config.toml
dataset = "read English sentences (LibriTTS-R)"
encoder_arch = "transformer"
encoder_slots_per_expert = 2
encoder_positions = "learned"
decoder_activation = "geglu"
residual_init = "none"
optimizer = "soap"
Rows from block 5 of the audio encoder of a small encoder-decoder audio transcriber, named by matrix and row number. Rows with one number within an expert belong to one neuron, the router's apart. Each number is 128 + 24 x the weight over its row's rms, rounded and kept within 0 to 255. All counts start at 0. Numbers have three digits each.
Before each expert's rows are labels from the 100 clips, of 14976, where the router gives the expert most weight on average: "strongest on" is what is common among them. Only what is clearly more common there than usual is listed. The data: read English sentences (LibriTTS-R). In brackets: how many of the 100.
# router: slot weights (encoder.blocks.5.mlp.router.weight, 32x128, trained with AdamW), inputs 0-127
# up: expert up (encoder.blocks.5.mlp.up, 16x64x128), inputs 0-127
# down: expert down (encoder.blocks.5.mlp.down, 16x128x64, transposed), outputs 0-127

# expert 0
strongest on: voice: male (84); the word "the" (76); the word "of" (61)
router.0:148147113135115079135133152141130124110159148129165151116098137121133103147152114115121159109135136103154147141121120140081108141107094092147085118119147151064121134103118168147104149132147159114106124115123130091131101140107147155089182084131187120128134117118136154131140110090133136100136156162113138162119156078153127088146093117152146146099170125096124144138128166136141075121172
router.1:144102087142124120135117144114121133209120130145152128122109151108142149174130120125103147149118112111128137163132135140135107116082120099158116116130124145097125109104128145191110142175127143064119126112158090120121068147133125203132139111163139119170083110124100167096087125110111135111175137178127108125125148095145149120111112139127161130135140112108141146143148132146122123126112
up.0:110123095127136147127117155117142123110127093126093110142151139171139124104126163137122149141128133144129134123125148103144107111085113165168077142133137168141125109121098128141072088137153106117131085167134169093110113138110154101156103191103122105116096165120138139138110145086074091119173129159117129168126092113135153119100164137143132151137134151107144152129127142103163148149075
down.0:133170149112121101128121124152144113145158074114124128101151144141105112090149116152127118123145134033102168163139110107136089102126108133094160146094158114128139136125143155140143130127110116143144144148116079154147160091100153171134147115111142122132172111148141132119084156186119105173095136108136146130095122121099130104129160135124111099089162101117130141136163106109138152137146
up.1:125156115173130107139118151140118125125140149096064084138110137128153141101105126151118141138099136170129125126138136186107169141121129134093107096108135108113133105119144106103148145072086116127131112135124160163113106129136115119127118169098098116150150127157189107116169122140134135103113098126117127138074121119071108173124143112123131087122128101157149135167080155137150141106173
down.1:119163135127129100132104107129121134115130152142143118122079143156119145121079119147148116131158109123148128154127132138098091104145127106092136116143129127180137089098136110139092123181129105206083130108101159088094177129117120157104130191128098118126129088131115132119145129124140122114120115135124098123117138118088104148148127181119103112098128114141133112153146105129106169081066
up.2:133125128130132135160072115115121141110124150125117140105145126105096164143108163112151135109087096139121140097117131140172117110124125145153101147105143107158096131143127120157180157148121155148129105153129111125082118120141068175149171088091127138069103121133120127115108132103127090144143142131179154162084111129133116147135185174113111118122113146154148125126102159119126101084093
down.2:108135123135128106136109130081106102153113092083110129153081151116145139104090125137156137163164142155145105146115138126078139138120117113094127140116132194097166143134149132096107101112106119123138163164119137131143136131112148155119169099101159138133122119131102146105130102131121145131130108144135160141116119095137158146136143085149157131094147141109132074155215127137094166140173
up.3:070148110154102126134130151154149131107136110085133160111150139077098112131114109091156135104118139143098151151145086156124121123141143120133133101114124123098062137117093113142147109079117117145061109101120125128162162172136147131118134133157121135186177146117110146145161123118106140111142149086148142141121151147148114134110074108119133111142117132179116138083137132148099104142108
down.3:147111129143143121125109171112089106114108135100153138118115150167069186105163083139111159118135109118160107125131120117102143110118068122175127130144150133138139144107088111117124124145109085158109151154079129113082129129083064125112113115121174116130098108125125142119118091109129113134123144150146109111142120150100126113166142140065130151101157165086125133121110133116130155109133
up.4:113098131116159133130105074177116096158139146146139117157129085154130120138138125077121190100097137165118112114145117125140115100138089100137128158069165099121097150164121109122130138162156152143104131132121094167120124134139145144106142131135164121098115103075138110085153118098153135121123121130102114109121124137121121130136164100118186091136106156126141062123143133157127149143150
down.4:123134150138107117135103151100110121125104108142101125143099183115165168117108143155117079136150114118108131122151100136177135158100146156153100069144093119136109083114119135116122128127123144124162135083129118123125122129156151139131126092107137124196123135130095117163115170156132147079137126112137122123118150137132110162072134082138091158147149115116107174097176124118090115097115

# expert 13
strongest on: the word "he" (38); the word "is" (30)
router.26:115123133101115183099121107145130122125167098149140110089152135119121149122084108156125129129129096125130120152116151085138090110094136159099140111083086127182155083140135146166132147123151157145140168120135113124140091176118105173173122094105161131152122110115113113146113141158119072112128135134129149096093107132141141124128152137107104132115093132105154177167133123128083155152149
router.27:081134121096104144117100141130161094159160130121163114117117091112107121159128186126153159115127084131119124145134155122132159105111123144177157115126099144137099112125135126140145136124131130100179169144146097128153113157125130143162106161109118142104120130098111137086108162123121070114149083127123118109146178107138174161130143131107127133174086089074146128164149139129141149149114
up.0:113111082167153167131129085086113120143117135126147113114157094116110131104112137147123101108088121095075178117130129132134109122110177156095117129134161124139124148140149122068135136125147097141164121147134178143102104102141096127083116095111109097100163149137161132124125111141129137104116154165105167151124110132165113113116156125140129114136144154063158131145128121087175139104144
down.0:143140140155158125144091143112140130120147125190129133138102112145143119155149129082110117120110090133117091142122123114160147135140099176157138097101115101105132127134101156171174146140114160116117109119104072083118140138135166134093151160120083143163104139174154139115095124112106144110106092100100139106155105166119089118103146126095094110156134158097146145092138124115103106133166
up.1:149158088081140126123102158118079136124163126110142137131138069162137114180164118095130112133095180102138108154142111147112163154110088164079146129134111144135107124123106119110122104112139137175109130148100191155135108128124127129155149185132086145132135115123145110161101124140121126171126101123137113116126105149107119097137130101154126146135157166167154138125108086133094113144147
down.1:097107143125141126109144143107136133128133167128153122146101192073119121136090156093128132133153111125149170133136150140109141103117169124094121158138154124161107139134164117098114156130128097134106108121150093151147127112125129138115151088151137154126174150100118143125135127119138148174135133120118145151155157141161099129115114143101120156115110092047159059155101177124125085121129
up.2:140139136110127171079118133142140134150121096115180165131103084126166151130104132095143133148133161097125108138156141151103133124155076148098140137134091153117100100120129126157118116150104143172093078149131127158123175111124138122147160130139157128173142104145088136123108104156120094150106123124125172121122132137120141158131128117156116137107117096166154134096074142182088104135169
down.2:155136110133156119161113130139082112126091136129089093117125167161122115140119174122125127110093127158109123139125098078142104119103131113068147124126166159125129147175128148108109145124127138175102161089123146134165109118146115113157114115117115158113172119126118127124169131114126144105074183112124100062165129145139133108138151162107126124137124131116121047120139139131107137144129
up.3:139133120127130164099113072113165100139112104159130167100057149118108120110131110152147143132101089131156140093184132152110134103164136114146131132136102155141147135138128116134115134101143185126163097124119148131153158151096107166127139155052118127124110122141094110157162138095109162100123127182137111171125082127161135123160137148148114141109120109121123126136098144110124113138145
down.3:093090149115138134144102161120101138113124181133144126121146095072113130130144141127154110103119142116112117161120119136114155086126116145098101139092114127111141187121113171146126099119129086141121157154149176136145127159109147121153151133145145144141064117091109155163072132138117164135092096133136175093139152092122133123109093132093131124158128131129141119108151151114179088146131
up.4:114103146138108089146103100118134162137139117096129129113123143136075118122145127141125135121188102127116148139091183121132143106109143082138166115127115121132093144143087172108138112084155124161150110161147104124179133119123156126157155076087144157135113129125129137089133080160133105151154174148128106102111129111141133147109088134124149100155125146101152095130146147128064129152121
down.4:125150126070094121126138171090115145160119143157152170119181076135148103118135139142125169123152090131127118128115136179133148094160128120140120176150145175142093104114102115131126114111134131116110140115174152147121122120132090143144122098161130109154109124098151107155117170072152154121104134103090135129156117118106144116163124162157119079129130091170141130126097099112126138131156

# expert 12
strongest on: voice: female (79)
router.24:195096143151126107139182115113106159126097125157101092136132139127137107151122087145128150149158119120104150158127135146094115148090150099150132114121146155067158128080156130150131128091153117114121118142134099116112110134094158150114129098125132114140082150121128151149141127106148176152144136119100179096098111148124126094111104143176153126138178169156120099138148148163126123134101
router.25:132113115137158074098152149134108110127086117118132144184125119165156140097130131143125134108071152123075127164124108104110139101125135141129122139160123124085149152098114110174178131147108098133104086150085087130144144107095168130095116115149132098126104102113155132148137117146152136156106133133075143133125090101111097113148112122124152125164139144165083122145139118173099138153120
up.0:155136147147114147150108083116164126104125118104130115141078142139110134151145145161116137118100140100128124132127174123110125108157089158154112115109135130136167130110166118148099135083166129149127118151147162171181162122114098165133148073167134104131136137145149105155109090117139122127139140133195132172117124120125115087096134123066111134132153154147162136119122142111118122072100
down.0:116100138123097112110179145112099092130151126145111164134138053117108133086107111133136139083142124139133138120141128128080141109104150128102114102159162148083099158114123095076129109123113084122126106119128111123077083095130156116132157135151105165145113121094111140115133174111105138150151118150093136060105119129100158127104150114149130106159126125142128126155119127126172133139159
up.1:110113163097080140175122094131115177131136135180139128119138166121171111127146133111100103111103101144157171137136147140123162116123100142126132143145104149177106133143105122123130116126129117112123165108138122155133158126162139095096137147117089121153172123190120116116123105147124098119097098143149177100103114113137154143158119103121081170081124105116073121159124147103120149117151
down.1:164153130170164121086130143107103092125121111097117135176122167149105130123143030145099119108109156156140110107143125113114092184126126121129105151139135134139106109121135156154126147116128173147172118139160091105134133139136088119132112134128118133101167119091126141130193135153138122125154150140119140161134097127108088183131110154129108121129116118115127192148126117136123122134109
up.2:110153090136118139131139121131165115149097160146144078133106115117099137096135129125123119125078139121177142136136114111185142117103152133162117120135198150145075128120138127109111137167146114125118129153132156155121139097136121105106135070145161100114141128111091118098101127174162183082130144134111134129140154079132112125125173142107137113108114104114102133136106174093097141159125
down.2:127144177140156167120163139157096154150088124066132147129098169138114121107127111139128125138110144110145135122137125120161129098149149150086128120111098131139096117137128138072164125113124128087117111116148116135097121133114094122157116100134091134148172124141138099157166146143092086091149133104134108098132068157108123103144148153118128083195159128141159165140134088131132118120123
up.3:098150102082076128119131113139166128112130179137118142148142165120133114132129142129166092155121124093129132150112139102157179149082117147133149102126092159156130140166081175145149133125103144167121125101143153147107101116139123154132130145098139117142091131160106112088144152108112138144122130126134127108153140162131144165090173138147126109176133159081090108158173118106158123105113
down.3:120140109095063110122171136178108139101122201136090133095121160145113140104118156118147156132119111100146168120096094115115142146136114106115156064158077165126108140158113156154119112099106110167139109105137110138120118116120102119118140139114137160101152126110122133092144137117148172143118124125111105087143115140135140138078159121101117132161109135151113087125167103115110133138096
up.4:132107113128107172153127123115126116097161115186135141166177175116107124097171113126114105118110114125154113135111116169102137080098118110094130141115127116117138102116115111149149128102124130146102145139110172156134089177101099113131129142151130113172152144166149123102130166083132148140146081187122067151138129100143132159119128148141114141116094084090117135123165131119128118124127
down.4:135141145125161142130109132079145125153110127117124154172156149117092126163122119110137112119103158168075154136143118075122141165137117126158123162135155152129110145129125118126139113171144108112090137084138129109134176138123112106150132088086128165098105131082111142165170085141160131099123137094112128162125118139138118099122095106169122096170107158141156099126143095170120166153115

# expert 7
strongest on: the word "i" (44)
router.14:128171113133146139138120080117163092138201141117119106099132127123104122129127143165150109172132107138153144139131098090131217112131116137112160102120094113139134115138111116110118125141109150164135145078135084163132103165121125124159109116089119140105120099125152119135137119137080116136151126113157115129109126080135120151109130071091158133107125122104103116175133136129124141183125
router.15:076136129116125125132121117124142105187182112150167122125103104122144140127102131139153160136090120144151098163122134092114166115121155143144158113106130113112108122127114107143103129132099161129153162140174111164176077191146132164198125127127146149114113142151120116111114144149080095137132152110186142135128127151147138155093139105110131131129125116108148123165133134102116119168160
up.0:112128093109148115101088173163133153141129124135162119135147143117126111117096163195095130130132069153117114168116162112128125110148115135159121104084091152161130166141152130150127099080125106166151149117141136119119121094134110142140149104106102145158091098157127106180134162135174135139127183134114131156113168107113109136084133125133120133099101146142094135130154109112143094126113
down.0:132154133159126163151151130117117143119140095184161095114157047082108089134126151086163116177119120139144123136102144106125158151168142140102121143193154119094180093094120112119114099147145102147095119136142122130109142117119174095167080110135127140158123113125118146114108120154133134104164100149113132112121136122103137126128128115145153108145139109164115117145103111153116160117127
up.1:119200095156137128093122124136137137085132113071105144137121085113146127100128150110123127163149175128135134114143135088101136168170081169137147147135140140141169123106097131166139118164138107136156163108147125139119123119122154129109121102147183152151149150123077132133115176152129106143144116124100108103104107133115099142094131124125132134100100179108107107090160114165104138137123
down.1:140099146139151113132135170129105125146125131135134110136167177128173090141119143096123140135140141077124113125149120123151153104123141091121139097173102137092130115172097159065122115109151129131091071126084108160125151133136122148128108171149129098082129164128189143150142122122130131111126125122127118116163133151140158091118117126116130112121131140125114105160079167184105147146166
up.2:083108102108124160144148106121131117104138112130087152117172103154106108094112123127113144141121100142105152118111181149142140135092138150154098135129122124115132140144099181096064101114134125133114124155134154139131135149113191160119149128165130114160135166057111126152132135150145108155132113092141139140118156137183150089139149121148125145127166146129095106125149164099084137100116
down.2:125157126135146149149126108134119146109121143122166124117126121117129104175132117137115149143117128091107133138168116121091117157146083162148132095111071140130115108139119093139177131138114138140111089080089178170138161098177110147141086126097154103139099120192115122154108139103139143117124119141118089125141108178086144127143108120127086147109110120083151098109135124159159163133121
up.3:164126154121173115127086131144113162140166127135109152132151139110159096142102171191125111104106119089136117136161128101162116147150113146108108105142140126136151093127164129059117102128124121161077130120130119119154145097108113153144148134124088139091137140120168119150089109105156149114138129161142156146152082151136185107124159110125097107133116123126129115137089113170108140101093
down.3:132130171090090123125158153145148143144092135125165130122162103159119123143116092148156110135136126111139164112145104158138172120119138146105139123118083101139087151142123127155121156149124092122161156153114144159107097120169107136123130127125133140126111097110122155128125122155105117166174174110111059115115134093130070138173088136112154099178089145124109143104147084114142126115123
up.4:127168108131124114118104125089117132149099093129136079088193184178156115165146132128142109129148063140090132104126138148110117126073092142128140159131144109124082126068099126132098181121140135100158090122145129125113116137171107097158135108088141152148149145124136128153114124146096105155150134138108142091157097129113127150134127155133140146126123152145127122154113131120123132158135
down.4:127069096160142096134170156130110108105160175145106115145077135107097172149148133126104133162154126103107121123143131101106139117126098118138117113159098122164103090141157180141109100120111157124095164135132093125140111117121107114125117135126124122147156120113159159104119107124148171143130104169141157173123141101147108073099089106155099107141140128135139098084128172100128119106122