A small encoder-decoder audio transcriber, trained from scratch.
Model: 17.3M parameters, mfcc input, encoder arch transformer, encoder norm layernorm, encoder activation gelu, encoder moe soft, encoder num experts 16, encoder layers 12, encoder width 128, decoder width 320, decoder layers 6, decoder norm layernorm, decoder activation geglu.
Training: soap at rate 0.0029, 14400 steps, batches of 64.
Rows from block 4 of the audio encoder of a small encoder-decoder audio transcriber, named by matrix and row number. Rows with one number within an expert belong to one neuron, the router's apart. Each number is 128 + 32 x the weight over its row's rms, rounded and kept within 0 to 255. All counts start at 0. Numbers have three digits each.
Before each expert's rows are labels from the 100 clips, of 14976, where the router gives the expert most weight on average: "responds to" is what is common among them; "loudest" is the band of the loudest frequency at the time of the peak. Only what is clearly more common there than usual is listed. The data: read English sentences (LibriTTS-R).
# router: slot weights (encoder.blocks.4.mlp.router.weight, 32x128, trained with AdamW), inputs 0-63
# up: expert up (encoder.blocks.4.mlp.up, 16x64x128), inputs 0-63
# down: expert down (encoder.blocks.4.mlp.down, 16x128x64, transposed), outputs 0-63

# expert 10
responds to: voice: male; the word "all"
loudest: 250 to 500 Hz
router.20:103119140137156143086120153118082087098150148105112100149154151160127108121122157122198160152214144112159108148095138077141161128164182133129182132188093116081128079120148186170157145187161114
router.21:142089084147128113058145107155127128219074140086142078118136120112130113121134186110126160092120105112170076202102097102154128135158231136120137124142103071158137146116149164145140052173143176
up.0:122133106150112175114139085181167135107102106134157164104130138155163122143157112144151137135087042106099086169167141153113101065172128125088153123156123101110174156105087134128074136182075074
down.0:147121151052191153164144165107152123137153104118183165147148179116098140163132137151130129174109149102115161097157169045131132118112073099140125129128124245161106122091117148105127118128190139
up.1:083066124135156153216166109112140119117110121084114121123212185117090139126191134168180131096191101173115119139114136070076131127108112125125116133049143101131136067111178178124106097166136123
down.1:189134075116128121129152137171164121089114149140148118162129059102157130180100161101163125123108155123111071153132080098209109117162136179109141087156181122184202135094087102117102114110113169
up.2:178182100090096108105113086119086130150136064160137198152109133085071211160104136089127155133151174126091121181111140178151199108109103117128152152167117142154123105155173167137157132132118120
down.2:097112162154169109144079141106150168156112111168104158095106148174147077119154128159145035106138086179148149147151123144151096107167214075108115145122109123158189129122105159142111098151153194
up.3:115156164121042121133162175151142147126182150129112092176148129182095155120122101101137145155181137112059110102178133168152152109091125119094114125106125105136137095087108146165132128120138153
down.3:088095117162166135148145104132068105132066156146164149101092088110122113131101092178138078102157132136203097129107114063138104164147088104145111153167133153152120172117184139107160154078121141
up.4:125090146095098128144108066109113199202120162093131151164116093185139142181111155116115135135151170148083104115123131182121127139144118086164119146116098123127095095147188155076126104114115136
down.4:130151112144125130102161218150111179060120104130108133069052146092060095097154135158100154122169052147133106143175134168150103153115158155146112145133107119154161101148135135125100106111110146
up.5:101148106094104134146181125099163086136126068147114148123206055192138173118098161127130150149129135112148106150111141153122122185137160147129135174110149108134140139056115118186132143218109123
down.5:079114105159195135087098155097094171149119152166083125153123151097123153126120180198174147086088120109110157136189118103135158076132080120135091128120087126212065094170131186149100070123182131
up.6:141116156115131129146118135151196091126086171199120104115153090128111085194063066128110107119119148171137112105154137136037128119134080188131116111177139144149178110133114130100139154105078129
down.6:161114133175138166128139150104109080133177110107128089137077145228101095110115132118147138090133201121127128163073141154130114113102080061114108153167087182112122142120143100116076161163131126
up.7:106113082177142179162147122184116122152135156107119168118074107089145123178106146098231149140194139162159150141147109138080055088152137087143139087095119155152149174120108151131100088120148155
down.7:155134177108138154150116077184084178130173102057087156161132175118123119110133133149108169098056128092175098136157104094137139139092071198160140170198146155134114115145100123115139163107126092
up.8:122157154116128088160111154097106127072140105063076097125144116156089140114108199170169107100212045108135063157119144114092156148168148155136139190105146080185089154166146132132137092128178139
down.8:080144139151162120115126136112108115103184124211138128129121158118169091143183181071094126180133220139129154093127114177136134110121075145108080152109129135165114059097162129096156104065126097
up.9:122099102129132133134128139127103104183201141119113137084193127070138091175129153151119060121165065136124131124082151131123119179187160132132118085086077111181142116094121103155128110162151074
down.9:159152207106111122161125113130164138136117130151158108149132102116130096123116140174102132149075032125138092143177132086112113078081106144115081114168179159155089093147103167113152089092137142

# expert 15
responds to: voice: male
loudest: 4000 to 8000 Hz
router.30:136116181085144177088128134098101087115093115123133114099191130153069158076161077155111101140076145064120109117127161089089106162096146108112118113110135137116126182100112147117124175127109166
router.31:146107083141152148091156074098024153188104103128158134156158142113067107087143147109116156185141138141104112123116096125092127096108241130123113071167142118149163154090093119117095115144125139
up.0:075154177085107158141166086085117145126140084130125178157099109136159151131138100079148150167118102169197120122180137154168175167131214094063117125137079136115149146197160113126101063091179166
down.0:053178134119191120102094166094153121181106123035097095149138108113088140156135156139140114133125164123102132137136121141184124135161177156103120107212165085091094119127125141195181140146154117
up.1:166152127112102168141139048145115127145118097125143107142157154126137119112092142112153077116113147155107106125209164102161160135127117135056124118105141176099130076109114136161107094060216133
down.1:105154127137134138089126095113195118146129217142073112083168066136125181163176149174161168158141051104170117118101099103154134181156074122135146125145088134113147158122130122094124108111071085
up.2:138114129184129087169113116101134119118141119130174094128151131192131105141166132106122123163123127161118098070129167055074059148062105132194123098100124167129098150118106141172113141115100154
down.2:100159145142088121117154164075084125133138113075109150152116111093089125121190129128107077114147119065131109171121119149138129113127115073096115161138174105121115097136137107182155121084169071
up.3:092149072125093150102082132123163124144115107065065098125131105122127130126087118095176143203126189175136155132109098191108089152167071117140102119131139141113117075155157140123186089141163118
down.3:177095111137153173107108088134131183115173174132168186098124155126078140130162143164129107122141117117117123098211118109126139137110123112130100162154074132091110148167127168106080095135197110
up.4:142114117114122134074150073141151146132135187128138100120156112186129130097103127116117126108138167144081069139221075145136172037114116119157128168110090125126092156145069080107168137150068111
down.4:134177175136147170179091106164138117158147118142135093168175109055122113130082130155153113168148118070083094109102182060104116143121146115071165085160136141150190052207122163133098135121179092
up.5:167102145142093151093097110149112147150143087145091166111182133170094162087129201094173110134137069119155138123164140113163095097099108126215106126130096105095107091139137159152136068177131120
down.5:116166119101112133136137116096175124137118100123131134128137189149131146159130080203065128104160171178136168131100135099139126156153072118064126183185129089103069131146131115162184168194137096
up.6:109051193199088091155066106069156115160182128167092114091118119078129068159107148120085123118184105116132157111051140074136071100134152118143105129136177143123114112145078138104141139098135109
down.6:136142087129153146070160135163083100112093066121176098185124175199200164157102112137092063124133152180089114162112175184149117138145132083135136149131099101088103142109115141186134113141069129
up.7:144142091134068150145149098109105119155088159119136091115101090110165187129105135116127164136052195111122097154122157110151134170141061142107142170146181093167140169150140072103079146090092114
down.7:109092148172132083119111133129138161103085057113123131173123141106158117142141135080134071168097125143133156082110115105107126076106135157109113098160124117232089149151182159090147145164111163
up.8:124148133129114121106170132093076175124092092144097126114194150102141154184112168099130111106141050102052124161150154179135131137109079087090114063180121094184168130133107109120111184176136109
down.8:103142130176110171143093111121123046105121152089073121132144184179122186075122126066120136157139175196136089156145157155119139126127136155133132163080072111141169127127176166146087130092105156
up.9:139113120112170124071121105142181145137150144166094097156076117140124138138107169107158119119243140117122150139121124092151134109150105123138131102110053163071147123116122132110100171158152148
down.9:155098150146049137141138137115042145137167146123148155120158135146118144135086179165091145178110162102164111140103127184112083133121154143082188159140186099149086109088169139152180197128126149

# expert 9
responds to: voice: male; the word "i"
loudest: 500 to 1000 Hz
router.18:088137135093145123132104095157168123190148122149102094073126090148159145102159186077155119135148089138157134164118129145175146094174144077129147117105140172176127112151139098128157103120137162
router.19:115119095103171130094109118141169139171114144106115107062125117114107124125168213087188100114175069154162136138107131110159101129168127081129128149078161162166112115164187185114153103128153138
up.0:090165133112107166149172139042112140129120163184110109162128092132109161096132074186101117152103119100077089091150134196048150157145132149020139188159096117135156106174124136112136122084123160
down.0:146151139130191181090100141154164095147157101089119131111142125147104182147171102106051191099133122056131150129166121118103102150131128162100156160106139061182088067140149099120115113171099125
up.1:115138137086147147137103120185095166137158137104164117056129130081146158201096096119098159108112068091133085121148147095157110085186141125176119080159140102123079150165139159155136173157127166
down.1:184162177129156090114133124137180126126116094125152157216172081091165090038145186108148111149091162156156120104107125104119109126086134195131114171161144105110117134097139080099176118140155125
up.2:089140165148155097112145138180096164120145111134135084096118132163153193103139118159120117110113119084089105092168122178160148172161158139091143145114131177171143106126070131099112135104115133
down.2:136143085121132132125043112144154077127093131111161153096085118138147163159140092152170162108134144144144104155171153090100151148108156101086096163173189153091138132162133117136107135176105174
up.3:166184132142171164159141135072160077157062172094154158144132114149077150141135090148123127161190094138135139141147111095104130160088127131087149175148122127188142122134168121158132123150165090
down.3:181155133154134055099163201101124117152149152082133163095206162159096100116116083146187138136105207141125117126104147163170114129114082106116167169158121152083170155141124158106151140168124066
up.4:131127151154119121142123120111121171174138110188109124103141092126158140125085105087121148124109064171094145171116151169136122150103171114155166075077115144128169193062168145178086179129135089
down.4:094166156129135135075192115135134135081188117122073176141110099093126140063144147087055119109164138109196118117129134077125154101127183167155104120099129132081100114153088138156119102165085152
up.5:138094153093084129114071142139194115142066145137122177118170137097145109093113166043137123108097136146190073037151153063110104132113201129149157101126167133137156128127133127097107080145087111
down.5:154076145133130115145177141129184096115072122121127161171096159150127163174134098159087187087167131254125057141049156148140134091111094131104140148080152124087130102122131161159116092091142167
up.6:085190104131088100074175210172172126103129138095126172146097145122122087099159085143067166158083156195120109153121123100100107150117148122086102148106118134160111210147152133101126134126089107
down.6:133176189091159173136177098180139122139113156117161150088069139140125208102138101120137158114129081068147100091130103128181091154115097123115177141160112061184086109134081093136143120095097176
up.7:108166037176126099130122141137152104171156137162074125180244073147109117089142143114133087194144125122115154091168146112173153130173121144118123148083142177150117087112115139126217107096121121
down.7:150176110158075113153144117121088156097070148054078093145148172099114095103121071152106157101120148091131139071131110118090150181155076161065114117107166090121151153119157116117106152091122171
up.8:090150120127136137151068131130112100120111192098110072081128174105126123163125116128112141142116099165139094130147132194107128147187115132134109095114144085083133086139147172119100127112091174
down.8:116167157146126175164164134123137124100105083196174102130039128159105161156111129097100174117126164131154083115153100171090102141130105082167108126146081131162103109147117154149070119121154195
up.9:154110159148126135137169138155087117147149148085164139121149141147197109128130126171158112180137138104123135113152179082096087144180146045116148133101123163140145142109158090165137164112137145
down.9:093118113111095187140100085094147108099131127112142160069176106071096134118152074099127140107115092120113177148137127099108107149072118134164082092165195147147122127080112147135110139098149154

# expert 1
responds to: the word "i"
loudest: 500 to 1000 Hz
router.2:092115108106123078123062085090157098190112148121179099094089074074139174082146163143134148182104114126073127166188082147138160121176166164173111167091167084141130163139138120129164145132122136
router.3:114149151124120114109127048149189171118099159114129103113105131078185095117126158122164100147151131130122101148084153087179103115113125108116155124094140125184146096179186135101107149184164122
up.0:107147138088134130132114082106148126070107156179185149119070116115165102083180119170108117131085177127124144115149113197107081137135153139156121153109083089091184150153109103072110147102164142
down.0:110138156125191076084090188109133168132144097125087096174182143170098089126098131052219152140111128133167143091173152104142131098142099104117142157109152121123097155139169165163099167101134088
up.1:127073182112173144088160170193117102146087200109150124143139112107068136121123081103123150184120119120112167109136113086105145138145084097137108113095111165159099099136184144119178147128097174
down.1:163109093101106137169101086092106107106118152097102122143151047182114089121164135167070197102153074160117096163158123050112114103133146178117124105104153156106135144114118130146122168125147120
up.2:134127136154175126099134106166143172151113055095169143121121128093051111156085119114121115069047144141029137128098189167187122159138097131132128104106126170097133142125150065119118140188131111
down.2:130198131071122128146100081098155131111123121134106126078137162160088144111140133183156129141128138086082122134155191074114076133088120092092132097094178138145112106103105136079169128100152148
up.3:106160094111152115096127123123081116147128133102104142111158099108091104077163136094131157111136112144111149139165189127140067151126166153103188165116147145177162100142146094131118153150053098
down.3:131123154106074087090107124204159137131146129139125091170187138101099093152114140154164161123113135115140114098152220142143099146181113138117157090104072093126088150170175121087121130091123116
up.4:103164154137092090124102141117073141107118127085093127066120116118074151148096175068138133108177102118147111110114121159124123133141104079164141128126148152175060000134141087115144079213139107
down.4:101110144145167109113078081091132160092110160114118187151164105153111130134131124078195191126060136129184142104147099105133116093145118132145153122111161135103190166113112114112097155132130113
up.5:182128105108101146111080093135082137138095133072079114149168158128102107109159120116078082140121145120112137122137064129152094067146086119120081124173140125202101110090208127176124081155136114
down.5:146222182135145136164111028140098112146179114140113083172112201121128098100132109145120121099129115193177145153137075093150140130114148201174150163100130115140116128140100131064086150187116181
up.6:121098139076060115159120128139171168157157184132121134068124102139139157168131120157139132129160133166091094103123146117097163135122216103138166102130067134132105176121123107102133193142143066
down.6:056140115078155113116120108107153135138147120152148045151080107117122130147133164119122139164115068121200089137107074213121140168133114132138143101074155128092087136109106143160200060156106140
up.7:105144125144128125096118143116146138166075125104113077167128080110054128063148139167133135129123145154109117138178100089123082173130110100115137135130108136176147163150100152133114180159105135
down.7:143121163097113090149149071141129075105132193128095112142103104105193178136117125105090130131150088196117118073119167086146119121122113162124155138138096118131097119130158104119098151181140129
up.8:133123077111131176094087190150053177131147141127104099149132109161101141113149087167125137098167225129097143138179149143137150151143144180044161136132149098122149153114089147085134096120176128
down.8:164196128114164147160162128158098127095116152156113105160093046067147119126114107160129171125072083140115057185114101125114137043092126123156086156115177187122100146136108076135152133101095095
up.9:142107125150118153155141134161170087099115187165134166149108108139140139136161060111095090143153175140139084057167143119136114113145096142081112133099139136193089179064148104121111090155177174
down.9:174132144133085169169145084082087070100075157144173121108207033135105150097144148170121169065182128111141134152115124146140098084138131151143119190131191099157175040114076112132099135102089122